config.yaml
vocab_size: 2724
encoder_isotropic: true
encoder_patch_size: [4, 4]
encoder_conv_stem: true
encoder_layers: 16
decoder_width: 320
decoder_mlp_ratio: 4
decoder_qk_norm: false
decoder_positions: "learned"
residual_init: "zero_last"
max_steps: 8900
weight_decay: 0.08
Rows from block 6 of the image encoder of a small image captioner, named by matrix and row number. Rows with one number belong to one neuron. Each number is 128 + 24 x the weight over its row's rms, rounded and kept within 0 to 255. All counts start at 0. Numbers have three digits each. After the name is the row's rms in percent of the matrix's.
After each neuron's rows are labels from the 100 images, of 14976, where the neuron reaches its largest size: "place" is the part of the image that holds the peak. Only what is clearly more common there than usual is listed. The data: photos of plants, animals and fungi (iNaturalist).
# gate: MLP gate (encoder.blocks.6.mlp.gate.weight, 480x160), inputs 0-53
# fc1: MLP up (encoder.blocks.6.mlp.fc1.weight, 480x160), inputs 0-53
# fc2: MLP down (encoder.blocks.6.mlp.fc2.weight, 160x480, transposed), outputs 0-53

gate.335 111:166125139174121092109108188076144087127132101151078099173139153160077142098119110112108115175144180109121090140146110130097132149133114117119118152149099136137154
fc1.335 108:105111159132135130115139151125106089165126115170124125096150184122159116133113103154155117097092146144161088129151145094154140117118097131084065118124119130137146
fc2.335 110:129150111131133178118129139159155091124111086126159129144175139102077175138170112102125143086145112142127158148123117141108169160106146117139116167158070103136119
place: bottom right

gate.41 103:142134103123147116130152157135129136107116100126135096143125115131101118153096103073130123150119110146166092133135143152115126112111127131121138111132131098155194
fc1.41 096:114168153153136140123118111119129105100163133129119166100107105153127132126158131157122097125120158105082146118128047107135144115131096136106156159110090159110095
fc2.41 099:116135121096151174146139120123120112151110138139119078150139103159145127143121070124116113128166126146096104116101161113128163089152135157150131143160127102105158
place: top centre; top left

gate.469 089:123141115148188086111120107125108114086145144090133124115155145124136147144109119115148090126181166117129087091044135103133140114171124132120143108131108122161112
fc1.469 091:132115111080131133140131134168099149156108123142161132108102147111127126105107102160119128128111116109085142166184156154106153109091162137152102134141119139079148
fc2.469 099:126156119159127090122129148167083134117132115116105111130129133181151099147134114121114091139118123129151167126122103078118143100142114109106127137116102148186078
place: bottom right

gate.184 104:138116132149131159136084141156128142115158130118113143128135157105146137176117138077115120135155154098158115093150141184122141131106118091115113107111146115110099
fc1.184 105:113161119140088138120109093131125136142103140126142130092137090110126123148101077126158129152159104119136143105132120152154066147121138168108108130162107128124134
fc2.184 103:100143185107145150122155148187123122126152168111133146088096115107102132103158109091088128073135142149132172126130145119154158175145097136099118115133107093165151
place: bottom right

gate.22 104:114138127126110152094116152120122155168126150096147080148179138156153114156107109141120136137115099128159105114108132155135128147120135129144155083128128096147116
fc1.22 104:119127102135117147101135131137163111092107131135152174108142198116117118110116149082101164127088103153142122166124144139150135174128102128142098090081143128126134
fc2.22 106:118099078134165124131109151113122132091168176092128115127102107179133103132166135135155130121138147124089097102118124136132143128138131148127119133133138122055125
place: top centre; top right

gate.146 101:147131123150112070117116122126144121153118126168090151138116147173166131149130119112143131076112073117140152138121106124140109143117135125171147101117094102098126
fc1.146 100:068143123128107156128126132108128150135081131123160122081129152132135152143093129126152143161125135116133104138130139086149175123151126123109139164147126142140131
fc2.146 102:101160112158163105105113147105132092107118161151142176113112106110167113115143132134158124138127129142118129123112142184152085185117128107108105123119180161155098
place: bottom centre

gate.269 095:138080103101145104118157149139147112140114110119145151119098123101116112118065113156190147142125126145151132109133163117098129152115127162117115157128127120103106
fc1.269 095:090121108146076105160106108114124134155130141149123097174130171108071124131120143154147106107198092128133129135120141142109092122144113131118129108103086135160106
fc2.269 102:127135141122113108164117133124132057109141118136125097140169169117158163099108135088182135113124121068154148142106120139109108108113126132116120116088085126150134
place: top centre; top right

gate.311 099:111094072087130101119126120080156116118134123149145069132145112138124106146144151124174117118187103141151105110125127098085153134088122110133127141134118126110184
fc1.311 095:107150128119129195121125127133145107091127139128121142143113110109174117119094142113126125133090146145105105121174124178141128131132077177184124147135114134130162
fc2.311 097:141134165089157139107081079092151156173102107112123139129134153126189115136125118145133127087095122133100148164168079131103122121165110096125121114084150167099117
place: top centre

gate.246 102:129095098127081103128085124153109136111119157158160127110119123137123149084119140137145160152092123167092120080138096132146123138135150131176169108138091108112140
fc1.246 105:134163144135154173117182133118114144095124112072119073164100143095125145108099115129161161103117139139126107147134141122134131096131091159120102094089165169191120
fc2.246 106:134153124090138143148131104095097132144116104104158141113079136131113122141108102129153116144115098134117183136135171203140162126156135153096164097097100152048112
place: top centre

gate.339 094:112109142114121133103070127117140180133141097165114065106144145125190128133120104146110114114129134146136145141121134128078137149094064050141130103106141155121118
fc1.339 094:113122145148093124111133131155143095122123146158200134137086145104125145125106195155144135151136109150101152144108117134144129125144107148121133189119107125124124
fc2.339 094:093176105123136112140143133109094123107093175125146063147140147119077133111123097106113062152113103114136137142131143110111097176106134079120138135117159110110131
place: top centre

gate.430 099:147155158148127135102135169095136117108181167119093128190136156080135118156133129132150152091143117137117113122100163117145118139160147136138125082123138111151172
fc1.430 102:156106136143173142109104158171129123104161154152108119158144107143147103157088116114122127084145138109116080100105129156161121132137134130083115139113136114108119
fc2.430 108:155181142127112146153127123137143151122125127147131105103097107117130136108157142152103103151122128113090155157089162103136136151117135091138130138142148129154089
place: bottom centre

gate.147 115:110118125123152155098144180141143101097103142129147116131116134102137095156104123158116122102111073159157123120119144115153140145093193125125131118103144116113130
fc1.147 110:141088160151129135119144135125137158107142138120094168139097084134091158118164160150135116092112131097133111128106151130135099151122131111135162142145087162158125
fc2.147 104:119161131145118149113071147146164166117166165134092092093129125086131142128124133131142116110161123141130167136134105089145091145084118113140155145124105123088123
place: top centre; top right

gate.389 093:083129142115165107099104128181139106204148135101110125111142113134182123062114105096113104143125117114116124123134127134115131129120114086128184140179140069102078
fc1.389 098:146144150112093145115130149126107134097145107107153148152153105113155113137158136159172130125139102137132151153143107165087134152139103115141142181160122152121154
fc2.389 090:128118184095132092151129188141116119136103108134105129146123133125086174125110152117130135156162102136135136108138131115136122126110124142132135114122145130154112
place: bottom right