python train.py --encoder_norm="layernorm" --encoder_mlp_ratio=3 --encoder_patch_size=[4, 4] --label_smoothing=0.1 --decoder_width=320 --decoder_norm="layernorm" --decoder_inner_norm=false --beta2=0.95 --shampoo_beta=0.95 --grad_clip=0.5
Rows from block 4 of the image encoder of a small image captioner, named by matrix and row number. Rows with one number belong to one neuron. Each number is 500 + 25 x the weight over its row's rms, rounded and kept within 0 to 999. All counts start at 0. Numbers have three digits each.
After each neuron's rows are labels from the 100 images, of 14976, where the neuron reaches its largest size: "responds to" is what is common among them. Only what is clearly more common there than usual is listed. The data: photos of plants, animals and fungi (iNaturalist).
# gate: MLP gate (encoder.blocks.4.mlp.gate.weight, 480x160), inputs 0-79
# fc1: MLP up (encoder.blocks.4.mlp.fc1.weight, 480x160), inputs 0-79
# fc2: MLP down (encoder.blocks.4.mlp.fc2.weight, 160x480, transposed), outputs 0-79

gate.477:473501543506480519517494528543516513516510473561509493502516501458493501529457551500476554474551487448472480484495530557493515510513487485521538516439499511523525476528521476446482524534502508503509488492507488493544498491532485506524510498
fc1.477:536498520514515499450438560448478519482501512477540482501544523459511493498497508504497487504499504465504493452520493470457544498496505491495510516476515549495455540499554498498493506516441470562463489506483549507526556463515497479503533528
fc2.477:506486484476506514450479488511521500510529477473489467482525529516549496522444489546465539510529519524523495522470515534533503548545492515529521518517537504486466493531524475488515519521487523506518475530506471495496514481540510503453485531
responds to: class Insecta; phylum Arthropoda; order Lepidoptera

gate.160:499526489483513473512490532434495482506518470502514473458531500538515544501471541500498472506511509512517482504515483528537496518503541478521496521483471488492502493525498565460468485510478530518490538528492508458488505445535480527455517491
fc1.160:492503503465459492533486481462505527501499462495515513510500480520514542464515465498481500476506493540506460503444508518486526476537512486507467491485509472492470485555503536521523497505521521488510525482485493463496513515535485470478545510
fc2.160:519454482545523501533464496496512469509509554527440525549509458483507520503509518519505512526509510477530485499522478529516564476517498517488502506481490489507515508518527479485507499518457454496489481494517456464519520501540536496492507504
responds to: order Charadriiformes

gate.63:441530503483508480519472506557500522561508522503469521479476492516471502552526494502510491534463491512514519550529519479510490475499486473481443485528489498544490513511535533527475490484526492517494513459520458472512510510483543527477524476
fc1.63:520523525510496515492500512467497496482473486536545476461476522537525523524519460520481559468488495464482503566488496488485505463481510465489493526473517469505493524524514516504472509453472512512478469529534527519444493479515482500532456504
fc2.63:498493487522480497474460491515475538496495555500523502499489512569511527467524503524485522490499529489475483503505516513472491525505499524513522510505487554516491491505457491476542481506466489490504532486527467522480487505484542475441539509
responds to: class Aves; order Charadriiformes

gate.12:488530470471475470460498452520516511511465473458490530493494515478558473475511521514512528504516484479497544509476511484511524493535501485490459492494478531507511476555462497506482507499540474499523468499500456474485511488501488531495507468
fc1.12:537479498515470499516551530469508462559514526497486493512474456532506518483455510453500515516481492451458491464502508503517484516470483534481507509505484437487465475436530547473494497502474496512512510460499485515491494488498489488477501518
fc2.12:522486529454483487477499492524444468438536455490469509515465532528502512495462515480521497517483498485503539505483475480475473507506506480483526534506530496501511509507497498494508478480442501557519514531505543520510498502499508530533436510
responds to: phylum Arthropoda

gate.346:478496475503456526498541510487474522503468539470539563486479470496500525491558510492486524481506485494521488502491502464519517496518497503504533504541500490488526521473530469500459504507476490527483513487492479510440528478516496519554542479
fc1.346:512545527492482486517518497512511510492503482529522547544493521500514518483498521501485479520517536511500510535473486463505504479470498463496475524513481508485505502474503539512469474494491476508533465490457460493485522523463461512577512504
fc2.346:514542493491537502545467496477474528542499487489503499496503474501506513478493511493537500482548548447512491471488502468489517510499496479550486498518490487504539445535498488540495503484485509536468475503528463506480534494504493499514481510
responds to: order Lepidoptera; family: Pieridae

gate.424:487504462517541527519523497512499468530537461467462496547522555480532513502503527532501528514515477540525526463493460491491517495556538489542491503509474500500457453547521493537522474478474506535542488476507465521506533513534506500501519498
fc1.424:493480461446520524505475541506482490479460502571485502518497540495508483491494522499481513524530473551525474485500499517513522476566536509468540524493516540521550496527530517515498488480532554522524518488529472539537542508523502472483494499
fc2.424:487486524532516534532473478467481501531518457469493502482523507481503502473489507487533512485462519511496528483492507527493527499483515532476495489514536440493483496521497479536496488489520545490529482498505480502541539522515543493509507479
responds to: class Insecta; phylum Arthropoda

gate.243:506491554493509488520520427482473483496506583518503528524505529562469504533526447531512511550496514512515461523470505532509484531518496491504506463512493516530516496551480529477527498479508465526548479489514508495517529504491510517535478514
fc1.243:457536447469513505471501503482462557517505510510476548518488509490483467494518483518507484523502492500484515480514502504500458475526512481509492525515557518526493473484552494522512500488510496474511475462498488436468508465496540461480500498
fc2.243:502497475475501528435476518459485498531462531476484488510488502476517520464501493467480489462500498511477474489531518457542450498482532490544525488482471496504524505502473473490516523522511527522524480532509486470521496513501476474474491500
responds to: phylum Arthropoda; class Insecta; order Lepidoptera

gate.71:475477470539482524474504510479515521510494491492538520487479499492495530494493516484485486528463514498455508527531500450513503459485459509506520475511458507473478525497511469511468544505476504488508509527511511530490480488508513508478510531
fc1.71:510539540460532515510516516521483510471492517499471496498537514504527469487510497512499474494488531478507502493437521533503486517472544510504476536499500495484539503490459507485543482444535505521515497482476453543490522458448503515526507451
fc2.71:489513502513512485517471506477474502489493539481523498514554533510466570510491480543533486470489488467522486498507497503529463468456472456482525484515474448480459474494495478530493478489521450521502499500522504524492501476548509543469493513
responds to: order Charadriiformes

gate.237:522523481444478462564539492505504476494533487480494503474497517493513522501517478499564509480496495489490494491483451461525457477510469508508522471452488476497493457518495526481482501508438503498500525477529524513494499506546494509516505523
fc1.237:483538464492516497518527505457468484519480500455483441469482519527546518477506484475543523492484491501483509474537477448517437467513508484508510526496465491522495451527503474519466519520482515513496489445498506535501482498551475491470543482
fc2.237:472552531494524498525508492528533500492540518492504499490493471486519480491554471441497523529501496507540517519557503498509473472495566531508486513525528534493534534521473489477510494478444508507514485504468513492534507504504515557515492475
responds to: class Insecta; phylum Arthropoda; order Lepidoptera

gate.334:516494504467487556467455510474528486487559501494501511473453455506489506508514461524502510514487495507467516522503484451487523511533557498541550482530504453479551519502521420511525489481487487496498519487488518502511504512504470530511510496
fc1.334:523454485493517499509517488496474495501469571475489490506533530497524491470488480478503483491534516529511487492449541547505550555456493504506500501505487475462519466477462491486479508492454475510565506468508487491526515504499484497520484494
fc2.334:514474493505476497515485503512493465516488484523498496504497538441518507483474525509504472510480484483496492508520530495503513472461523508501496506467496467509472528469484448465520522447451514532513477523499516515493525494495506491472517486
responds to: kingdom Plantae; phylum Tracheophyta; class Magnoliopsida

gate.377:516471425495499476499520458470512498493542469470493492519504525526521501505471521474481517499479488518497482473471514511508501501469524474543514498498518483552462522498519517499468461462460515467515498479472480498516459471490504515487549503
fc1.377:489519497467474520493487442486522493473503486424531483506514500490515530525505553506505526507496510492516461516502497517534489471496533529529517518475510483474491472472542530503491524519461499484507518510497489464429467519508525487469529520
fc2.377:529538534485511486516474464509531543519488509507467471534541482479501467493496544542534488502504515526533490473538479519502521493471475483489482486482516513517517473472499538493517481553476501512567507474512499533494519521515465482528498534
responds to: order Lepidoptera

gate.339:491564519477520489546499559497479502509501503510470476501555491512524489490530497456466468513483502500496533519466545474555481474509478534509493480477481551487463505467489524517487486523490489471494505478533519503486502489482507530481514481
fc1.339:549576518513489510465525528494474489492475529482465460495554510529461472508504508471531493463479510517475521464542507515572491526507517565492484497492497536488487500471467507485517499540486502490474483459527485487501493534527530528494474504
fc2.339:499491493492502503521497503524472486510520508492506473538496492481484449528460499521530491483480495499484515508467440522513492525524558491498476491470513473517515505499477490472480494471504492445575464486476494487499487438488517495452502514
responds to: order Passeriformes

gate.417:500528468459485497506528479479499473475497488515479480495520490561456498517497494509487491487489526561523520573519483510549516512510497474469529514532518464474478519531520490546488482477493464448515491500447478481511542450517494483488484525
fc1.417:539508496475512513489516523517528481480466477515536431515500505514481492457488499503490506524521480507521491530467501467472510479491539454486528528520527496487485508511510484544496474508504509456454438507490485478518493526537508510468465491
fc2.417:512504482505493492499485438504492488518505544525525537476490524541524461460524507523549521512522477529526439521479488509469485514542461527501462485514500525519500470504530486529498497529483468468526556512503461513500483504525463497470495537
responds to: phylum Tracheophyta; kingdom Plantae

gate.180:489481539524557471466501492517487496503480517511512546436486527503483538484490492471491543505463482527522475528516478472455493536476533479495555502515509532450496534518496535458500510514499527516500502541484511517463484501476527499463474522
fc1.180:543487505521507514527531523537509516534476479552494486469475522493496506474515481465537509508519448517524506511475464463494539511476475483498507501500529524521490507508538526522471513483486487501509507507497518499498492445459508513483532536
fc2.180:489476515517534519451524522508471502558494457528523481463491519483499482506537503475483489453500544505520512558533484510505512537531527485481541506475571464486495489480491499482530492501486508493510536483528493530510503534490539495495527471
responds to: class Aves; order Passeriformes

gate.226:464506480486505499445478474429461481544494487457557538480514512501501514461504498458502492517542475504484461491558506536529521531485505522523509523489505538494505485501495488505504477495503513520522525533494495456481504499495510474443507517
fc1.226:488529500508526503549509521508518561488485548553468483493499504508524498530472459517462472481419475467507546546467484479459482490491439532453521497482477468453527520481515562511492497493502531523515510484475503491507489472502487515494529501
fc2.226:509472480484521542488518465452493499525511515525538523493484529519494526504484525501535534487489472490511453544520516498507484595540507507525515509521520524458476485487471524496517479512517492499540452497507474519547499507506504481490501549
responds to: order Charadriiformes

gate.117:525497425486518466474465473519503479515512448519515463513478497488514520470515536509498481478503517469513486473513492490508530424460530515516441544511538490452503522514495462487512495543477468501474500514479480552497513497506457505522525518
fc1.117:505533454485497486496489474494508494507501524540571470541462459511473506483505492527491488501507522465504499480501516514502514486513524496488462536547514467460489498492551452526571478518491510479481485519510493469506492486514500501534514493
fc2.117:492499519437485494507516417523488496476517524422458545474459431499505503520529442503475568513521489503508495507475503494537496487477524523496502471496516501493498459471536546517508464492488490536492473472482455506484550554467486500527518507
responds to: order Passeriformes

gate.223:470487493522498493521512493511469513475488515485490497479467497521506505547501525508514498472508484480495493514501461509482472452552536504527526504495490506489493523489473474452446488511551463513511495523479535523554464492519470446488511517
fc1.223:541543510494470494537515470530521482510505449505498495519521481535464469459498500492467513524488508487507523525493495463588474505458484488480486493515490508477529482540516507541504518470474526479505496507484475506486542496491542560524482498
fc2.223:480469523510479434540507478504476489528501540489520463517477534501475499500491491485524496492510541507514508474492502478487520534503522499493530488550539523500496459554511478519451511502503514451506540502493488544482484477488513515512487478
responds to: order Charadriiformes

gate.349:470482536489543485474499522474480477509507544500503478514515470501491507528488494471494508492454491518478512504502452534462470504510471481501499488516517511477473503521470484449514474484474495514487518515500524506444489478519542504480509449
fc1.349:540506547480512536476460493516489506502503507489551498475488473483503510544496505498519511490466490480468539495510517473423489494477527500475487468496490514528493499524473522477513457475505492509511477484513499485487486518509541512501491466
fc2.349:494498494477528528476470505497468504489493500459438511525453484529509507543483495510533569470492490489468510501515499528498498519508468533475540564507503454475524501491474516518544509524475516548449481558519493511493512508463490497480452508
responds to: class: Aves; order Accipitriformes; family: Accipitridae

gate.389:510484531523521519506534508519525506517484492472515455484504495440488517453522523484482467558496493508502502526515454526544480474518537502461507469536517554498495467463524556508511505485460535522500430497512492466519508464501463483498546513
fc1.389:510489471479491462498441476514509516489498523493499538525484462473504467507454490513481521490489465511493512465518559466494521521515473533514518566506483524458498523538490506465510481505506522474506546507474452504500548516484462515487482531
fc2.389:439479536522511501467511492514532508511486541494505485541500525467510474585517504483494507473506505512491519526511456483471460472537519493482502460499473517484521489491479486524536522486524518508519531478491544507469491571502461488492464504
responds to: phylum Tracheophyta; kingdom Plantae

gate.108:472480484490457555516503497485500485481476505532491483516481468473475466494498528517479432512487482542499461513518518514517547475506491491471485515494501467497565499490506454561500516489494500522477491528448468502492495493506517455551480461
fc1.108:471521476515517534484528487469465505517528477530517527522459512486484490505520483520501472481487494542479484501528531500530501521495529494469476486540505506494512494521490487538495507523524464537480533545503496512495480484541495457506482497
fc2.108:519511474524502493531480516521523495516523481500468468521452526477489501525520531539490563504492520502550555474513510505514525489514548526501503492502488509510495518512498520487476511464476510487490516508513478502525486486515452530460493517
responds to: phylum Tracheophyta; kingdom Plantae

gate.190:487517487505511488492517492553496492489504493529477475487484542478535509510460510473506479478449470474495494499470489500488522487535483506521527578469470514506518507521491537505511486500462458512465530512555507509521518521521539510466519510
fc1.190:482505499497527504523472473507435450493414535480473508494481489557523495531516480468538512494470475508554519482512524491480531489563491490500523533487486476496483489542498492513513478482514488518474512571510534528518481528502493471511496524
fc2.190:482477463536478517518484476493462528508479433528533499448476467480481510459478488481489491529490491483444519502528515479530525535474547468504497489487506531500523529465464497518494507476518512517503506502483500448474508511482512483484481503
responds to: order Anseriformes; family: Anatidae

gate.372:499487557506552539446495490518507512466504526459530506509513547465542511477480471505529522465540468463532459463489479521512532500471515461480514480476495495512533516525489487498500486521478473503490487489460510492491530502490497492519535496
fc1.372:498587533504492463551521517511473503474488532490491470521500499521525535488526461480549451488539518489520516509518468542466504450480515523488468496498491508505489484486500544512507494487474512453520495468469498477464498503499541479499543498
fc2.372:454460517470466488567533472532458497526487506514532518489490569511502506455515539455538512528472501527493487526520512527475469488499493472479460505512495542535480521491499494503479499500511468502532514473498457523507498476483496488476505475
responds to: order Lepidoptera

gate.120:499508517523483489538439489505479506496522497488453473552461504540502495465468467503507544501506508498488470474537519506495556536504492497546456500499470455479480499466444485523472528488495488554486496521459491475500491563501478510500504482
fc1.120:495532496489534532545470509507534439523498531469494522503473487533517505499507488480512491513508498499458484490525536481454502533452473489479466505530481481499531523505521501561486526523516469502479520478466532554482521532511473503501491504
fc2.120:498481475457503465513483503504524543510503526537440467491574480498479489502470534522462484468513534507509455475489491519541482479489477480479482496467474548526498493497480530516497538500511541514505505489499511493493463523492497476510514482
responds to: order Anseriformes; family: Anatidae

gate.470:488477467480507477517521519491496522508511503484501545505505531528580481490463461524540503451512482454540519524548498474533525505555492456459493458487480508511502484503525542495521482527461506514478504485526513482534506544493525473479525514
fc1.470:510515518497489499458517510485447454555512512485531488520537520517488516518512508456483519512466515482463504514525493507518490465533517549527546503503539526442475461501516510460521509530438543519489527553494460454525518503461494502471497521
fc2.470:517477505465514526516463508521466502512502518507443509509480513496482514442466474527547532512497483517493538491507495488457466498508482490481485467500524488496511485472546517531512540490545500498497508495482513477500469533507526499498524480
responds to: class Aves

gate.69:489514480489516445454542550492512519476491510474479509524535530464514518528510496445514488495494529514500508491489512432516454502536516511520471519442485477473510500512519496501505506513501496530538516548521498489551512505490524493507495503
fc1.69:496464508523528457489508449505520484543492516494494478482497464520459484470476538503494461500507449493508513459501515526444536485545477463465507455510535484515514508526500515504502531488492467522462526458494473518529464483491509536533467505
fc2.69:458502490480512481502515513504473505512476531472496508451504533481478506460521505518451469511486498524511483449482512495484494465502491462503500511535479510508483519491512519499526505484465491520475458493468488504475542482501523556544488500
responds to: order Lepidoptera

gate.423:487469479482501494471502485475483493456492490537489531514480501487514495472492522528487517456539510470528484470518477537499464503510485480549480502488500467499522530492466453530528508528494494512519511485531483505477537504482430502484490484
fc1.423:504469455489500517503487499470495465449488469501504503537474493541503489497560501534490528498489507511492545516513487555510542494535483516546544509465523498475508536475468466521496488530524496500477496456491462475460530513493476516525499466
fc2.423:509515498517465503485479541499521536527483522498429489477513508505498484493469514495484507512501480479490506476497513498479477455488491463535477462504518480537486468491521482512530502499529488471481565443495516522465457515496512479500502500
responds to: class Aves

gate.270:520513470489533492528469478494492532526476543482514509501529506485526502494517533495470481477485505520486486491472524525527492511526532507490496507453513523516452502490453537517521484501473536460498500493503510430505476532468480510504533537
fc1.270:494481489539520507497512540489550509495476494468543493503513504548489507495474469543518498519518502490512544511479467512471495508517482498476516457496465507470513454501526504507492483507515529526549449493505503495501462497499495492518480452
fc2.270:476485465510534517462487470461485508505443470505496496484490534503491536489483478517512532511490489520472531500535510526519512538515532474500482508487526513542515507499512491533501508497497503501505455529471508426466492448507518535498466514
responds to: order Charadriiformes

gate.209:488482506505497518524497514499499530459499482525505485515465545555468481531521512504496502531538485518535502518527505461462471512513531479503484504434497501485474525498466502504475482477478520513474507492486497522517441496533504460480475515
fc1.209:512491532500494487533522483478533506462511516540521514490480505451502514531551464506513478531510518502491471488519498470488462518464509524541484516496520472478540504488487534451481513471488512542513477505486502516528471486524504476483500494
fc2.209:529466488467504497494485518484524496450446470440475498490552511500552497489491508516520511507492482468501528491534499463511532541531536519505475530522506558515502519483523506506476540456495530542477482511471565520484519501486489528475505482
responds to: phylum Arthropoda; class Insecta

gate.461:500513490517476531528480528524478504467511508500529549492477487473500499523463526487419470466501476492524445527520474540516452458479504513452483524517502502473516497489487523509506533504495475502466525487503518485450524527516481473521524522
fc1.461:485493520470472495475468523502483493508506523520539529479533499486493522490489480475469508512526529537536511490519475525508523504468519524517542545442520486506491484506490516486509518480547494478505530471494497503431500526495526459515536513
fc2.461:523543451534517511464503510495498510522467499495518492458497485529457536489491523448474544501513513517493545476517487455482504510488509525521505569509541520505493532484481480519500482509532513494506493497499530507490506478471496522456539518
responds to: class: Aves; order Accipitriformes; family: Accipitridae

gate.385:492499516471509479483499488540470487511514526498483541439525464499483538505474515502514486529487491487537495505482509491525499467511494515454529496536509508476514464486483492516524520483491518449469503468521514496529488529484429478490490536
fc1.385:517472516487491492541531505525533499476466481499514506521460465510474529544475513527464512475528508515463495492467452533532471470507537509449481514498494491456514455455517535532496469495520465506466543497498516489493496510511519489545512535
fc2.385:530466487470519481507471497481462495532506506468496509517516456519544455507491514530491494481507446496495522516473487455501484485491549507493472532517496492491494541468560493477469521496520510493515492521538468500506523528514476493505525534
responds to: order Passeriformes

gate.409:532523537510533459484518451550539501481480527543478544485469506527458519520517491499522530494448473505531540489489467472497528486495475476494448501540496469537523485482471530476487550481512502515501491537521469506516491526443493535469493519
fc1.409:502487508491472511493501541526479498530503496483518540493491503483527472489547510478525461536513573470529528489513539499491480484496526443459520487485494499450488502521473502527524467474524513485498492524473542462464502510539480522463535435
fc2.409:491483518521512502504478506522496503539458469492557477533538487495486510481521493461536543516520517517530503525517489546491503508554507525519496535521492498479484453470491450507496517457493513518491522554499513514494520519535516534564465470
responds to: order Passeriformes

gate.426:540465508487507476506521519505477511534558537511513524529445514471508489481554551493510521440543511500470496515467491492483488543472529513505494535491505471510513472523496473481513493524531495471503434488506491497428480495521501512461499542
fc1.426:517514491475509526498488477479497489455496544518493505483525503541538450465543509530524428516539527489524464509468445532525479501466516519532488512497510483516516449480530462500499464495491523467517508498471513527486466498485469511501525496
fc2.426:494511489470531503535488464503519495495471496526460489502508480484509503450533526476457517526535475478455451484527514492495520494477550497521458528545486526481463492479446520508435463509487503525488518492442533493520450474525497475500501488
responds to: order Anseriformes; family: Anatidae

gate.263:524522504485516485519532537551529495514456483501460505491471476510531512499504505509464510499495521521507517467486508526478479471479523503496487502462476495506492509520522490537507503491494515515512510544486417552520514505510488493463534497
fc1.263:540458500464514470485480541500534466482449523527456511520472490511542534477517505487474498487513528521504509488525520522476515511485514539491475527471486476530521505511547504503492518519512501500512496541473413516511484514508512498479505507
fc2.263:480536520510530479533542492511517517467488501491510483487495505493514494493508524466500474520450519463525470504533534545484497515506506505470495484504530485471504483502500519527518517494527512529494507504504509509471481518538508479534464532
responds to: class: Aves; order Accipitriformes; family: Accipitridae

gate.208:460514528506494509504508511497491520489513538514520468504462484501500531530494498504513537460499505554453528481484525502483525540471501443457512513535543535513522447551467548482483493509560490501501495475479516497488490503520446500516475484
fc1.208:515528537510502538449522466469476481496512505543568485432543523481456526541535482498523477492450491488504531474474496483510458493483490504536499515510498468512539458514495469501494548478530471488505512528543474522531483507490498474499521511
fc2.208:543486472536509507498497483499531516480514475486548490507515517505499514513503476544478521468516484475479484467472470502480542460469499522486514492482455542499477438480512473537442502529520530478489499517479497497550493463461502456499513512
responds to: class: Aves; order Anseriformes; family: Anatidae

gate.285:475581508481506508515532545504483492522514489471437526517448503513523510498502498504464532501510490507454519506505544470535520479469514502490506502525505501485490501462503522474545506544526472531477487485507532531482484534504547510465487455
fc1.285:489461506545523439447493448487537492477459486486521487488545540522521478504492502481482507473448489501534468479501475502496487503511478504497518479507482491536506512509497523505517513472478520473479523494481493463513507490472483501562537553
fc2.285:464478502524489470446511480472484525492466486493485457457475512494544470467510464560508493535488458469455466474560501530472507476510523515518495505536512509526471509488546530465495480495493513502531493493489509471511483495532512488469532528
responds to: class: Aves; order Anseriformes; family: Anatidae

gate.41:466533491530516518526513475534482485473517500489493494473488482502494462501517475552506512489504534458492523476507538530490501487497503498540502465504514532462455522494536502459438509557498511468490500506485520518497503507485519442470519498
fc1.41:482522467497469534488498505561518475482504501520541474512503551550528522478503487517473489503469484549470482542508486533566529471497489521476534496477507509468477527499494446524533528509481473531532466483491514551516511490482478521495493506
fc2.41:514513530494486510492477495513471497537531487498484478514548483506493528537506500522488508516461480504456470493461533477436529476508510510533508520545534487471488488516519503534467477528490507491502490493482533475478496506541520505512508461
responds to: order Charadriiformes

gate.2:494511534496501460542474502493525499471540501485519491540484529515500505523476542494491530537526495521514522524500580446471469504464510506449516495487500507470476487495470506433499536470494475536517499465505500515501478509500467489540466473
fc1.2:505467519464484458527504507496482496432528487487488481514449458547520504513446496561506492498506503487507508514494526477488478537507539518479521502525523483527479502474450477508466487505515495495488506512541467452509481516516467471520489523
fc2.2:483520527488424490518532515480508464485510495485469483520529521494536533473542516514496438502538546485534525495482515473487494482494468508484461502508489498438498523524511483473482508508487480488471492506499521516501463535548504534496489475
responds to: class Insecta; phylum Arthropoda; order Lepidoptera

gate.29:470481504504509475501526488489505514527478433530477483465533479550494504452535551496494486489492459535492505508455503487499487516503537451535463490527489493481526510523455554494510495495491513481465533513528508485513511515519493530461451503
fc1.29:518486509540485499526482471435482513491473471490535492523515536497468465535496497479504485485493524529496467486447485480515492506476517486484489495506501535474508539539513536506486511494491481475462503475473508520444510548460489471491524491
fc2.29:504511471493487484470517484506545453518530526543522530485473505478518529497498490530467518467478503468505505471499505538585512528492484483492505522523541497505468492500536463500522536490460505501502514504504485489499462471447553494492508490
responds to: class Aves; order Accipitriformes

gate.306:482448527502538530483508529498492521498492463478472539499501523484484540523490514514496493482543470493484485562547490456512495482503576511503487506457476491475449492482502506526490491526469466518483507510507534501502506464528508487498526527
fc1.306:491470467474498474501483500538513533514537481478510551511468467519492490474534520493537480535531528508477495538523560469519505475461556476519503483483497480510488463463483495563482476511487474525495544492469463495506518483518479506493537486
fc2.306:489492532512514478486492462533499475534509519496473516516431530465501509540496495505480476484555469546481488561457444498498492522521503497473483499467547514505540515497457501540471486463508497464502535492524539503504528478479447507538531469
responds to: phylum Tracheophyta; kingdom Plantae

gate.65:493510441526509506521479484522519534546494500504470529477517523485461481487510486494461452516558489519518454543478492513502504563526490484510506469481494477487504525474488538472516510541498510543506458451509508549484511490538545480508514503
fc1.65:505546448491485502549463467513474541525511485495466499468513532480458469489465530469519465503546521485510496539531523519528471530488437483470467475502468535465518516512492492491523513524480508527523436507525483531483526466508482513547491499
fc2.65:469514507518521500523539522512491497499510465563463465554477439472484526504515498512513472499506503503484525479507478489515534517480529515494537505515514533465467490513499502523508492504537505434513494516491499522514516507514515513495490531
responds to: order Passeriformes

gate.282:531502537563460475507545506534511522493526525512530535475489499489491541529428532497547498503460509475544498428486518546508480496477496491507543536504471489499499494508517517515504533522549526500478501529515503511478521480480523479489518496
fc1.282:502494477465510539513531487489485492495469501495453542490514493508488511482495466491512460486506502498490498474510496455486498494528486488508483497493494488468502467529543474483465469530510494462481502481435497557502480493551493493501532491
fc2.282:485453477533477480531532473476438467493504478491503544526514522523531466479516520504484566542478510482517503512502481492518478540501493468491490464495516491495489524481532507504486541490536486505501518491498483513489516474507480556515429498
responds to: order Accipitriformes; family: Accipitridae

gate.347:484487487481516500537483513511483512509479506499510465527477548512529479549512502542532497490494481477520562490488499496478511476495523458460495496488489486500501490509510519479508525492521437568521487489492494459550495500458535532447476491
fc1.347:476524483561524548532462533493448457515450480475499499514527489469536524530520430499467489528442518462481501513512513522482496515484485530470510512503497508449527468538508492521495488562516483479485508481491492509565507534519467520509493493
fc2.347:510524456484499511466494482461520459499464494532491468499518482485531529496497458506502500493476497513510527538460470515486465494486507460478481511485501536494470493516488500495454491513469479571516457522469472507500446499468511506512445502
responds to: order Charadriiformes